From a checkpoint of a small self-supervised audio encoder (BEST-RQ).
Model: 12.7M parameters, mfcc input, norm layernorm_no_bias, activation relu, moe top_k, width 160.
Data: trained on acted Russian speech (Dusha), 26041 training examples.
Rows from block 4 of a small self-supervised audio encoder (BEST-RQ), named by matrix and row number. Rows with one number belong to one neuron. Each number is 128 + 24 x the weight over its row's rms, rounded and kept within 0 to 255. All counts start at 0.
After each neuron's rows are labels from the 100 clips, of 14848, where the neuron reaches its highest value: "top examples" is what is common among them. Only what is clearly more common there than usual is listed. The data: acted Russian speech (Dusha). In brackets: how many of the 100, against the usual share in percent.
# fc1: first MLP up (model.blocks.4.ff1.fc1.weight, 960x160), inputs 0-159
# fc2: first MLP down (model.blocks.4.ff1.fc2.weight, 160x960, transposed), outputs 0-159

fc1.75 [127  98 118  92 145 164 168 125  66 112 112 139 162 164 141  68 158 135 125 112 157 105 165 134 107 128 145  93 174 122 124 158 114 116 176 157  75  96  83 100  97 148 147  95 128 122 118 149 120 125 155 143  82 119 119 161 114 133 146 119  96 103 155 116 115 100 154 157 126 122 144 116 135 125 123 170 173  87 153 155 139 119 142 129 148 146 152 121 105  81 137 119 158 125 129 152 191 121 143 111 113 154 145 137 113 126 146 130 143 108 140 141 141 124  99 109 121 139 155 120 141 139 131 147 122 151 171 132 115 116 140 172 148 112 106 121  96 146 120 164 130 131 135 141 147 139 150  77 140 130  87 132 138  88 106 107 177 123 132 135]
fc2.75 [139 110 142 165 143 120 131 124 109 132  93 137 109 128 129 102 109 116 133 153  92 111 126 117 136 140 130 133 174 133  68 104 146  91 145 144 114 149 123 153 164 111 151 106 132 138 152 157 156 110 122 145 119 111 106 114 129 159 154 110 130 143  80 136 101 175 142 117  86 142  94  88 119  99 149 137  89 143 103 167 160 102  94 128 139 115 131 127 165 137 147  68 151 143 106 109  90  97  86 131 156 125 111 121 153 101 116 115 129 127 113 117 145 136 163 192 151 171 184 116 150 135 180 132 162 166 110 146 160 131 117 110 152  62 157 137 106 134 133 127 111 100 161 124 116 151 145 157 124 139 131 122 113 127 120 131 157 158 124 110]
top examples: emotion: positive (39 vs 18.5)

fc1.696 [115 132 127 152 132 109 118 164 142 100 139 169 122 128 183 152  89 136 130 123 129 127 115 111 143 137 138 105 164  99 138 123 143 123 116 129 124 134 100 141 146 129 130 117 129 127 134 171 114 118  79 114 107 123 105  93 162 130  94 178  98 137  74 103 115 123 136 106 136 169 172 138 128 137 137  97 151  89 129 115 146 115 144 151 131 133 138 115 165 128 135  88  96  90 124 135 150 114  59 143 154  69 127 123 158 115  99  84 103 142 111 100 101  79 113 123 111  97 116 124 134 125 140 138 141 146 166  56 133 132 171 112 116 163 138 144 141 110 129 140 137 157 151 128 109 130  74 140 149 105 113  84 148 162 134 168 149 118 102 140]
fc2.696 [142 127  80 129 164 122 137 126  87  90 165 131 124 154 138 146 112 138 144 122 157 171  98 118 109 134 104 123 144  93 132 146 119 131 174 149 158 117 107 161 148 117  74 102 109 118 132 117 118 141 136 126 178  65 136 124 133 143 148 111 129 133 137 165 127 108  77 139 159 108 120  95 108 117 108 141 104 170  93 111 170 161 126 113 135 117  99 118 138 131 128  93 134 112 139 137 145 160 150 152 152 133 153 134 178  78 108 113 115 140 115 147 135 144 119 124 157 165 119 130 114  82 114 118 172 149 153 151 105  44 116 108 128 123 118 139 173 120  87 157 120 133 137 125 119  85  92 122 138 114 132 113 113 119 166 151 100 152 134 124]
top examples: emotion: positive (40 vs 18.5)

fc1.134 [118 131 148 143 107 159 108 143 135 128 178 146 132 128 110 120 128 158 121 150 144  90 102 128 156 158 164 105 152 101 142  90 150 110  97 134 147 103 175 120 113 132 150 118  79  83  99 128 140  97 137 102 104 130 110 122  94 127 103  76 126 119 139 129 138 139 145 109 171 137 124 128 148 158 131  98 163 165  92 136 183 131 134 138 119 103  87  87 121 124 126 111 145  79 138 133  82 130 139  82 102 163 144 132 133 157 138  85  91 133 123  95 128 105 142 128  93 171 150 167 120 148 122 113 118 146 170 156 130  87 146 133 160 177 127 170 125 148 149 102 160 100 117 153 131 136 129 107 103 123 147 153  92 151 123 126 111 114 110 110]
fc2.134 [129 139  99  78 105 115 126 148 176 120 133 103 116 165 194 132 105 145 105 132 101 139 134 161 109 117 120 128 133 138  98 145 185 133 146 126 125 113 124 128 114 104 116  91 122 124 147 125  81 121 117 134 132 123 135 117 129 123  77 131 124 146 157 117 124 143 118 115  96 137 116 138 159 162 114  90 139 184 112 113 123 158 122 119 109  82 134  98 100 140 113  76 157 131 111 185 122 143  95 114 128 128 100 140 109 112 151 168 183 124 170 159  89 114 128 119  89 127 138 140 139 141 135 144 127 134 153 120  93 154 122 140  81 130 127 127 163 126 179 123 109 158 132  69  94 103 154 183 157 138 121 120 103 128 129  87 113 112 128 143]
top examples: emotion: angry (46 vs 18.8)

fc1.751 [132 134 128 155  79  93 158 129 130  94 164  95 134  70 176 119 107 149 173 117 111 111 138 135 126 140  90 111 131 114 143 121 152 112  96 140 151 111 120  99  97 104 115 119 120 151 130 159 118  90  82 136 145 141 116 156 114 155  77 149 116  79 130 145 125 124 128 133 186 152 169 135 125 127 125 127  83 133 139 145 118 137 152 128 148 150 145 166 129 129 155 120 175 119 125 118 116 125 107 143 111 125 144 163 133 124 151 115 129 105 128  72 110 120 106 104 150 147 126 132 162 105 110 160  88 110 104 120 158 132 153 138  99 131  95 134 146 133  88 142 112 165 153  92 143  93 181 138 155 144 138  74  98  97 110 108 154 154  95 119]
fc2.751 [106 153 149 129 131 134 154 172 142  99 115  91 154 141 172 100 118 136 101 125 102 153 153 132 145 113 130 157 162 163 125 144 132 156 116 135  86 159  92 108 154  95 138 124 135 120 121 104 169 123 213 140 154 165 142  87 154 158 106 143 108 101 156 149 113 137 152  90 112 127 116 146 144 122 146 137 100 127 106  84 142 119 116 114 104 114  96 140 153 139 118 118 119 128 107 108 119 141 116 125 124 156 115 147 123 157 142 108 130 141 176 151 161  94 119  99 145 144 152 121 117 133 120 127 128 163 148  98 110  79  94 172 135 170 139 155  99 121 134 120 116 122  97 134 182 151 126 124 115  81 154 106  85 103 120 151  89 130 142  80]
top examples: emotion: angry (45 vs 18.8)

fc1.160 [182  68 111 106 119  97 103 122 119 157  88 160 107 145 184 109 120 127 156  73 115 163 174  83 130 106 144 102 137 159 128 100 168 116 132 153 126 139 113 152  98 131  97 117 121 134 150 138 125  97 154 182 123 139 128 132 123 112 152 129 151  82 113 111 140  93 115 161 130 138 158 167 127 119 106 133 100 119  77 163 132 130 118 119 133 113 109 119 141 138 155 108 143 102 156 121 133 129 101 109  93  95 146 111 105 123 114 159 151 114 146 147  92 155 130 123 124 118 132 152 148 106 124 129 143 151 114 105 134 148 129 113 115 165 153 162  78 160 111 135 128 120  88 135  81 104 107 152 151 126 152 102 102 156 181 156  98 138 122 127]
fc2.160 [109 132 133  95 114  82  79  90 114 106 153 125 144 154 136 102 120  71 124 127 150 102 143 103 130 133 105 132 127 118 132 129  91 109 131 123 138 122 113 121 115 129  98 137 172 101 118 124 100  76 121 151 136 133 127 131 157  90 117 123 140 110 130 150 153  92 145 105 108 135 115 125 111 158 142 154 122 102 149  63 117  92 112 121 153 168 148 150 139 143 114  99 125 148 111 141 130 136 154  79 118 100  97 125 173 144 153 146  78 173 146 131 140 148 139 108  97 159 150  89 142 155 110 155 128  92 111 132 106 152 124 138 116 154 139 110 147 152 101 149 154 156 186 137 184 160 125 130 165  98 120 105 146 115 139 164  85 168 103 140]
top examples: emotion: positive (45 vs 18.5)

fc1.190 [131 136 128 149 142 107 108  94 146 125  98 139 100 111 103 147  92 115 146 111 116 166 125 127 161 144 142 106 144 129 111 116 139 134 104 135 148 138 140 174 123 159 108 169 143 130 109 175 124 158 122 143  86 136 160 144 150 199 117 143 146 114 134 109 174 101 190 129 128 104 115 147 124 164  84 122 132 128 129 134 142 129 144 122 142 124 121 127 105 185 103 125 164  95 132 124 105 108 108 106 109 113 179 120  95 103 169 125 137 126 150 171  85 126 120 129 138 155 121 124 149 145 149 141  89 146 134 146 160 111 149 134 119 182 105 150 122 110 146  70 109 141 111 119 111 152 147 142 190  87 149 154 124 148 136 153  90  88 111 130]
fc2.190 [139  84 109 160 115 169 142  99 116 147 134 141 118 117 136 108 105 111 134 159 145 119 133 106 154 116  88  88 136 145 134 149 165 113 179 128 153 116 144 135  88 101 136 104  94 150 128 117 135  86 101 101 135 130 152 141 159 141 157  84 137 146 113 110 102 113 124 137 124  98 171 127 146 148  97 163  89 128 150 118 118 147 100  95 107 126 159 121 124 148 117 142 140 162  93 129  63 154  94 140 180 137 149 130 121 153 109 145 148 151 138 115 170 136  94 132  85 132 121 145 181  62 157 156 138 114 184  97 110 136 122 102 106 113 126 132  89 120 128 104 101 146 128  80  93 140 120 129 135 126 127 131 132 120 173  97 126 136 129 127]
top examples: emotion: angry (41 vs 18.8)

fc1.744 [131 173 139 170 159 131 141 107 130 123 112 138 108  97 101 125 127 149 142 128 163 123 137 136 143 126 112 103 154  99 102 119 144 126 137 124 142 105 145 121 149 120 132 123 121 137 135 150 120 168 135 109 172 162 161  90  96 125 171  74 116 122 156 121 129 142  83 120 107 153  96  90 120  91 152 163 161 119 162 102 107 136 121 113 192 119  75 117 150  83 121 170 148 101 119 142  91 147 140 146 120 136 152 117 105 133 190 121 182 143 142 124 121  81 134 101 115 119 133 103 118  85  94 170  99 110 182 140  78 140 147 157 132 104 150 109 134 152 129 146 147  96 138 147 125 125 137 118 152 143 126  98 116 162 121 136 113 116 115 124]
fc2.744 [184 119 135 116 114 118 142 161 159 123 147  85 152 129 142 193 131 103 135 125 119 157 122 122 133 111 154  97 109 119 144 107 126  65 102 146 132 139 114 130 122  93 128 141 175 133 129  97  73 143 143 110  73 167 132 147 109 119 119 131 161 120 144 194 197 132 112 153 152 116 106 127 162 135 155 125  91 130 116 126 124 139 150  89 123 131 116 101 107 138  87 101 156 139 112 125 157 140 141  98  92 149 101 118 121 129  71 144 113 117 162 157 130 113 134 145 114 151 138 170 131 140 123 156 122 150 107 157  97 107 134 103  91 129 134  76 122 150 116  92 113  99 147 115 125 115 110 121 113 129 136 171 102 135 133 145 156 129 145 161]
top examples: emotion: angry (40 vs 18.8)

fc1.690 [114 136 120  87  95 179 149 146 123 135 151 152 122  35 116 144 124 136 183 101 146  84 130 165 144 145 111  89 128 160 158 133 133 117 133 116 144 122 123 181 103 142 128 145 122 145  97 126 136 156 135 106 138 114 150  98 136 128 154 176 153 104 158  89 149 107 146 137 149 137 115 108 117 142 164 107 118 106 129 154 131 169 129 164 119 147 121 129 116 103 165 144 157 151 144 121 139  98  88 144 130 123 126 153 177 166 152 134 154 169 132  74  96 162 109  98  92 122 117  95 140 111 142 108 133 110 136 123  83 120 134 124 140 142 107 124 132  95 137  99 141 130  86 145 113 139 154 106 119 147 141 126 143  84 119 117 102  97 100 135]
fc2.690 [146 113 121 198 130 151  87 150 130 105 149 135 148 146 148 127 144 150  79 130 123 168 126 100 136 107 111 132 141 169 128 183 114 126 134 157  99 140 147 132 129 146 106  70  75 102 169  86 116 147 126 152 131 133 122 127 111 127 113 151  98 148  99 143 127 113 110 164 169 178 138 110 130 150 100 118  97 139 167 127  96 146 131 118 112 102 136 120 155 123 154 148 154 138 134 113 106 124 143 136 138 150 145 104 172 109 127 118 104 152 111 134 136 135 150  98 125 130 114 143 163 167 149 175  99  94 136 123 160 122 140 165 152  88 140 130 127 126 130 118 159 171 141 169  96 112 157 156 155 113 157 115 104 124 103 172 184 144 124 132]
top examples: emotion: angry (49 vs 18.8)

fc1.704 [ 82 150 134 116 119 154 125 120 134 134  97 175 108  89 109 166  94 146  95 137 147 128 123 100 144 135 108  99 139 141 136 141 102 113 129 139 163 112 128 130 136 163 103 110  99 179 112 108 160 147 131 113  78 109 137 130 116 113 156 115  92  91 175 143 124 143 153 143  76 103 161 106 169 108 160 133 119 103 158 130 107 128 133 136 165 124 168 135 123 125 133 109 116 123  82 116  99 123 107 153 157 124 136 120 132 121 169 138 168 136 106  96 158 131 164 154 153 118 139 112 150  75 125 136 136 152 168 152 129 156  93 122 119 136 147  85 101 141 123 168 163 110 184 113 122 136 118 155 123  94 128 141 148 137 102 136 106  84 174  99]
fc2.704 [110 130 168 127  97 162 140 145 123 101 178 140 129 143 114  66 145 101 135 123 140 126 131 157 120 153 164 117 144 173 171  80  84 115 111 113 168 115 152 120 108 131 108 158 115 145  74  78 119 146 111 165 156 128 171  94  85 139 113 148 192 140 137 125 143 123 110 106 120 120 141 106 136 126 161 114 152  82 108 146 129 141 123 155 142 115 120 131 144  88  95 166 104 111 126 131 129  99  88 102 127 138 134 139 140 118 129  86 116 173 116 119  97 166 138 127 120 141 140 124 127 130 137 139 128 138 174 137 137 159 165 129 147 147 152  99 113 181 138 120 132 136 109 114 131 117 106 138 137 115 117 136  89 152 180 154 166 127 122 159]
top examples: emotion: angry (43 vs 18.8)

fc1.385 [126 137 132 143 171 141 111  93  96 100 133 113 159 126 171  95 110 141 115 153  92  95 102 140 155 164 111 156 115 180 105 102 140  96 138 109  89 158 109 105 113 135 125 141 156  94 136 128 121 129 138 126 117 117 108  97 111 124 121  88 149 128 102 156 155 137  69 143 159 121 154 103 120 180 147 135 175 124 175  89 114 113 119 202 101 132 128  99 126 117 168 129 113 121 151 121 137 137 132 138  90 131 112 142 130 133 144 134 104 138 182 118 133 153 155  79 114 136 124 146 154 130 186 101 164 159 145 151 111 154 125 103 123 101 135  94 102 117 101 110 161 136  80 130 110 151 134 153 141 130 130  93 109 138 112 140 121 107 108 131]
fc2.385 [121 139 120 121 139 147 152 108 127 151 127  82 137 106 127  94 135 115 180 126  87 103 124 130 147  96 131 135 155  96 138 124  80 132 126 159 147 118 140 136  87 155 130 145 128 117 136 116 119 145 135  87 100 118 124 137  80 151 102 151 114 112 149 123 158 130  88 148 107  96 197 162 150 138 147 155 177 112 174 137 126 123 142 109 145 120 124 168 105  84 120 159  95 125 146 144 161 107 137 179  92  92 139 131 104 144 142 131  79 128 156  77 154 108 150 120  93 139 122 114 140  89 113  83 128 158 124 160 101 163 156 159 113 150 100 101 120 114  98 152 137 102 132 148 112 167 156 135 126 122 131 124 114 133 128 120 106 167 164 121]
top examples: emotion: positive (38 vs 18.5)

fc1.607 [124 145 104 173 117 149 123  99 122  81 151 121 105 109 159 126 142 116  91  90 157 157 111 104 110 131 155 116 128 101 111 115 137 164 132 117 123  87 114 121  76 130  90 125 152 150 139 115 110 140 144 131  51 129  95 123 123 138 139 148 110 100 129  74 138 130 124 112 132 113 168 141 146 111 168  82 142 123 123 152 122 132 143 135 105  86 145 122 128 119 155  93 151 101 152 156 119 140 140 157 123  96 166  92 112 160 189 122 133 160 159 151 127 149  91 156 128  90 123 143 174 103 160 146 165 184 160 144 116 122 115 119  90 106 139 136 106 105 142 105 148 130 141 141 111 163 114 128 155 118 143 139  95 166 136 103 125 137 155 121]
fc2.607 [144 121 105 113 131 130  82 118 112 132 132  96 125 140 122 143 146 127 108 136 173 107 138  98 142 101  96 103 153 140 222 150 133 135 150 142 106 108 192 150 126 134 121  95 169 143 138 100 111  93 169 124 130 142 136 138  96 143 147 130 121 168 132 157 167 115 126 150 111 147 118  94 155 127 121 133 118  78  94  83 132 172 170 139 145 147 123 131 175 187 111  97 154 124 155 116 110  93 117 125 117 146 113 141 142 118 108 125 101 144 132 106 138 150  75 126 173 145 148 139 153 154  92 126  71 150 101  91 126 130 157 129 124 129 160 101 136 169 166 118 111 110 151 112 122 122 122 132 113 115 106 121 114 117 144 122 124 135 120 139]
top examples: emotion: positive (60 vs 18.5)

fc1.284 [115 125 169 119 136 109 120 138  98 125 109  52 127 117 131  88 126 157 160 130 115  80 139  98 145 163 123 116 126 136 149 112 149 150 194 103 123 132 153 124 138 145 112 126 120  85 138 157 100 171 130 112 118 145 139 116 150 165 103 149 151  94 147 151 203 108 149 113 178  87 126 144 140 178 111 117 137 129 117 127  90 118 153 128 133 125 109 102 108 136 142 161 171 144 159 103 108  98  95 147 124  94 143  77  95  84 133 123 115  97 130 148 113 100 129 111 121 115 135 144 129 114  92 127 104 146 162 111 125 169 141  99 107 128 143 137  98 139 117 133 109 141 168 135  90 109  99 129 109 132  88 116 130 135 140 168 128 136 123 149]
fc2.284 [140 149 160 100 158 110 136 119 149 143 124 116 135 127  99 130 105 143 184 112 131 124 137 119 115 132 132 130  91 108 134 114 130 130  93 180 104 144 122 141 122  83 118 146  94 152 141 143 128 107 108 138 146  79 128 102 161 119 160 102 105 139 141 128 131 113 113 161  94 159 100 117  67 130 172 142 115 141  94 158 125 114  91 134 160 101 147 159  97 121 114 113 110 127 137 155 112 112 118 151 130 169 164 153  93 131 124 159 120 135 128 133 156 107 171 140 115 130 131 136 101 107 151 141 148 157 148 175 145 140 100 138 159 159 149 175 123 125  72 126 139 163  73 124 158 151 141 111 101 161 153 131 136  89 133 140 176 189 116 146]
top examples: emotion: angry (43 vs 18.8)

fc1.373 [110 135 142  97 125  83 137 126 142 125 139 125 153 132  83 167 133  56 116 117 161 127 109 141 123  92 169 130 142  99 154 113 138 156 112  81 113 117  94 159 102 135 132 139 114 149 131 125  91 128 104 183 178 105  97 134 112  94 119 109  94 108  89 157 138 119 155 160  92 101 172  89 136 116 121  83 110 105 151 129 126 109 149 137 138 125 114 129 128 128 126 141 168 143 142 140 115  98 114 150 145 115 131 134 117 104 104  93 143 146 106 112 153  92 122 107 114 162 142 110 133  80 121 156 125 157 160 120 119 122 147 131 127 170 148 109 112 144 142 150 148 141 127 134 141 113 150 141 113 145  81 107 115 153 183  90 125  61 156 141]
fc2.373 [124 154 130 123 115 159 105 102 115 158 152 161 104 153 161 115 126 136 122 108 130 138 140  68 128 141  75 117 114 126 111 138 110  67 146 112 140 130 137 103 130 125 131 112 116 117 130 116 108 157 141 111  97 109 175 150 144 145  80 105 150 128 136 132 124 110  85  92 138 152 100 124 161 109 124 152 135 104  92 142  83 158  75 152 143 142 144 129 101 142 153 119  96 146 136 153 118 159 111 122 152 153 164 113 131  87 177 119  80 120 157 131 121 214 103 174  97 119 146 113 128 139 122  94  99 112 112 127 156 166 133 101 161 118 129 130 152 100 123 106 138 143 145 143 100 129 118 153 107 149 151 109 102 130 100  93 142 138 102 151]
top examples: emotion: positive (39 vs 18.5)

fc1.21 [109 135 150 102 123 140 188 173 116 106 157 167 145  95 119 110 128 137 132 137 119 144 101 150 162 150 166 147  93 109  98  94 142 125 137 145 129 126 140 123 115 136 136 131 147 130 109 156 141 134 122  94 135  99  44 153 123 124 164 101 138 106 157 111 117 125 162 140  99 113 166 154 162 134 116 150 167 140 138 112 144 133  80 104 134 112  98 139  96  94 122  99 171 179 127 115 133 136 133 140 119 124 113 132 132  93 157 125 117 102 147  94 122 101 147 146 105 107 144  77 145 172 158 128 122 101  61 142 134 111 130  94 130 109 133 124 131 100 113 122 111 124  83 132  86 110 143 139 145 130 140  89 152 119 159 138 151 109 131 181]
fc2.21 [144 130 131 133 142  90 125 140  91 159 159 151 117 143 173 145 179 134 129 112 155 129 107 116 144 116 148 106  91 158  83  90 172 103 132 139 180 110 140 109 106 106 120 150 124 120 155 153 132 112 202 133  95 133 131 133 115 122 116 133 136  73 146  89 131 131 130 115 157 149 109 133 144 129 115 129 136 136 108 115 106 125 111  76 113 135 147 129 128 118  91 187  93 115 185 149 123 111 131 157 129  81 115 144 115 129 143 157 107 153 130 150 143 114 135 142 117 121 119  95 154 123 154 147 140  89  94 112 140 122 110 145 118 176 117 164 103 133 132 101 140 165 193 131 151 104 120  92 106  74 152 129 131 116 127 116 163 118 112 110]
top examples: emotion: positive (51 vs 18.5)

fc1.322 [127  72 135 140  89 119 121 152 110 131 158 155 158  97 127 147 119 171 155 100 146  91 179 113 120 143 123 130 128 124  84 107 122 152 116 121 128 102 115 144 164 144 161 159 106 130 110 164 142 143 129 147 141 154 146 111 197 153 157 109  98 140 135 161 123  98 134 102 119 158 142 127 133 156  92 124 183 135 121 138 122 163 152 151  70  97  94  92 131 151 132 143 118 115 163 147 139 125 105 109  97 109 112 127 134 143 128 104 119 107 126 137  70 114 109 128 127 108 148  95 147 169 180 120  91 138 136 106 137 123 148 148 138 165 153 127 125  73 122 107 107 131 118 130 112 100  98 130 186 157 155  98 151 125 126 126 101 145 122 119]
fc2.322 [166 131 147 160 151 111 135 137 125 151 134 108 131 141 112 118 138 156 104 120 113 156 114 173 135 139 133 140 160 144 135 118 110 101 126 148 124 150 116 129 122 101 187  90 102 131 155 179 157 157 114 131 150 139 126 161 126 184 174 124 122 132 115 158 111 124 146 144 133 133  90 118 141  96 157 128 137  88 120 140 149  96 144 103 129 131 138 169 104 105 138 165 102 134 156 145 134 128 102 127 142 115  81  82  83 126 145 118 142 128 126  98 129 120 124  98 128  83 142 115 119  74 120 161 109  91 132 156 138 127 152 145  97 123 122 180 113 150 118 180 131 181 117 131 124 151 103  99 112 150 161 157 149  40 142 132 119 112 141 126]
top examples: emotion: positive (41 vs 18.5)

fc1.569 [104 138 152 104  90 128 136 111 155 118  96 130 112 115 100 140 112 126 158 160  88 135 116 155 137 131 125 106 155 122 117  66  85 133 130 158  84 139 133  99 136 109 132  84 146 132 136 144 148 114 106 103 104 155 105 110 140 157  83 178 142 142 139 124 145 153 141 123 153 181 115 115 105 130 106 129 116 155 132 133 117 148  59 170 139 173 109 158 136 121 111 116 137 106  92  72 115 136 144 184 111 108 128 108 144 140 159  86 133 162 126 134 109 115 161 122 153 124 121 105 131 124 119 106 126 141 152 117  97 113 136 143 154  98 127 156 151 136 111 172 130 156 150 114 120 124 143 109 167  90  83 158 106 127 153  90 176  99 150 123]
fc2.569 [144 145 139 176 123 149 121 143 136  98 136 142 117 123 112 120 120 142 170 159  97 133 143 131 108 163 117 160 115 159 128 111 152 130  95 152 125 150  99 189 121 155 163 107 125 117 135 150 136 130  69 145 162 132 128 149 132 138 134 111 119 132 119 148 118 110 123 143  83 152 160 110  88  95 121 156 118 132 151 117  91 111 132 161 121 181 176 123  92 158 102 128 120 100 156  89 118 118  98 162 135 166 125 120 114 153  79 120 152 160 146 163 125 171 101 109 101 103  97 141 138 164 145 128  78  94  89 112  91 145 100 133 147 112 121 125 122 108 114 149  91 119 113 155 122 114 115 177 163 118  79 148 133 156 130 111 107 133 152 130]
top examples: emotion: positive (40 vs 18.5)

fc1.647 [154 124 171  82 152 109 156 123 111 129 143 131 142 145 111 108 158 133 110 108  92 121  94 156 106 155 137 151 130 132 131 164 166 116 155 104 102 129 130 125 138 163 143 190 142 130 138 150 187 125 103 117 142 107 109 111 129  92 109  97 173 123 106 148 157 108 151 114 142 125 116 106 115 125  96 166 123 144 134 100 170 132 140 124  71  86 141 108 110 172 160 116 103 149 121 129 126 144  87 130 105  91  86 128  98 117 115 128 146 151 116 117 132 127 136 135 115 131 145 130 120 145  89 177 135  74 110 123  93 124 155  79 159 114 156 196  76  99 102 115 113 165 111 154 116 148 118 130 124 132 120 131 114 117 102 146 115 135 122 142]
fc2.647 [139 109 160 132 100 124 127 175 177 115  97  90 126 138 118 147 124 120 113 133 135 149 172 138 136 149  85 128 101 112 132  81 126 139 122 183 126  67 151 125 108 124 136 121 120 173 130 125 129 105 124 112 111 137 123 104  82 151 117 120  93 106  88 154 133 130 125 101 133 128 133 179 131  93  87 133 143 173 132 150 131 157 156 120  92 101 137 138 125 115 153 166 102 123 136 105 128 154  92 140 160 132 152 151 136 138 115 124 115 108  93 177 149 127 139 121 117 120 113 111 139  98 157 126 144 133  90 147 133 122 105 158  98 135 106 166 164 169 136  98 162  81 161 133 163 145 105 142 144 145 139  93 162  80  84 104 127 134 114  95]
top examples: emotion: positive (42 vs 18.5)

fc1.733 [126 127 154 152 123 144 114 139 127 138 137 112 119  89 116 142 153 133 119 114 130 119 152 125 142 117 138 132 119  96 146  83 128 141 142 160 143 124 157 165  95 131  99 132 130 124 123 150 133  79 156 139 120 134 145 173 166 128 120 122  86 127 201 134 159 104 154  72 152 112 145 102 163 163 103 136 175 133 116 132  96 165 108 139 105 166 135 130 102 126 153  73 117 105 112 114 166  97 133 154 135 114 137  99 141  99 143 151 142 118 135 166 133 109 111 125 119  95 128 131  43 165 126  77 134 109 106 126 144 137 144 135 135 139 168 106 103  85 133 154 121  99 116 103 111  99 122 150 139 114 151 127 187 116 103 123 164 104 151 128]
fc2.733 [147  86 102 122 127 143 115 133 158 129 116 126 137 131 155 109 159 129 160 109 148 159 153 122 141 155 112 118 158 165 137 145 127 151 134 156 143 160 139 143 123 110 101 147 149 100 145  98 146 135 154 116 178 135 137 111 181 177 136 116  80 138 118 151 139 112 168 134  99 124 106 118 148 176  90 136 100 130 122 101 125 149 127 158 114 119 135 133 126  87 159 175 126 132 131 109 136 133 173 125 126 100 124 120 129  82 104 125 183 158 130 130 110 115 130  98  67  68 117 158 102 144 154 132 141 128 163 141 108  97 114 119 109 123 102  92  98  98 104 161 149 145  94 140 119 121 153  65 168 130 159 128 119  88 108 136 107 136 152 111]
top examples: emotion: positive (38 vs 18.5)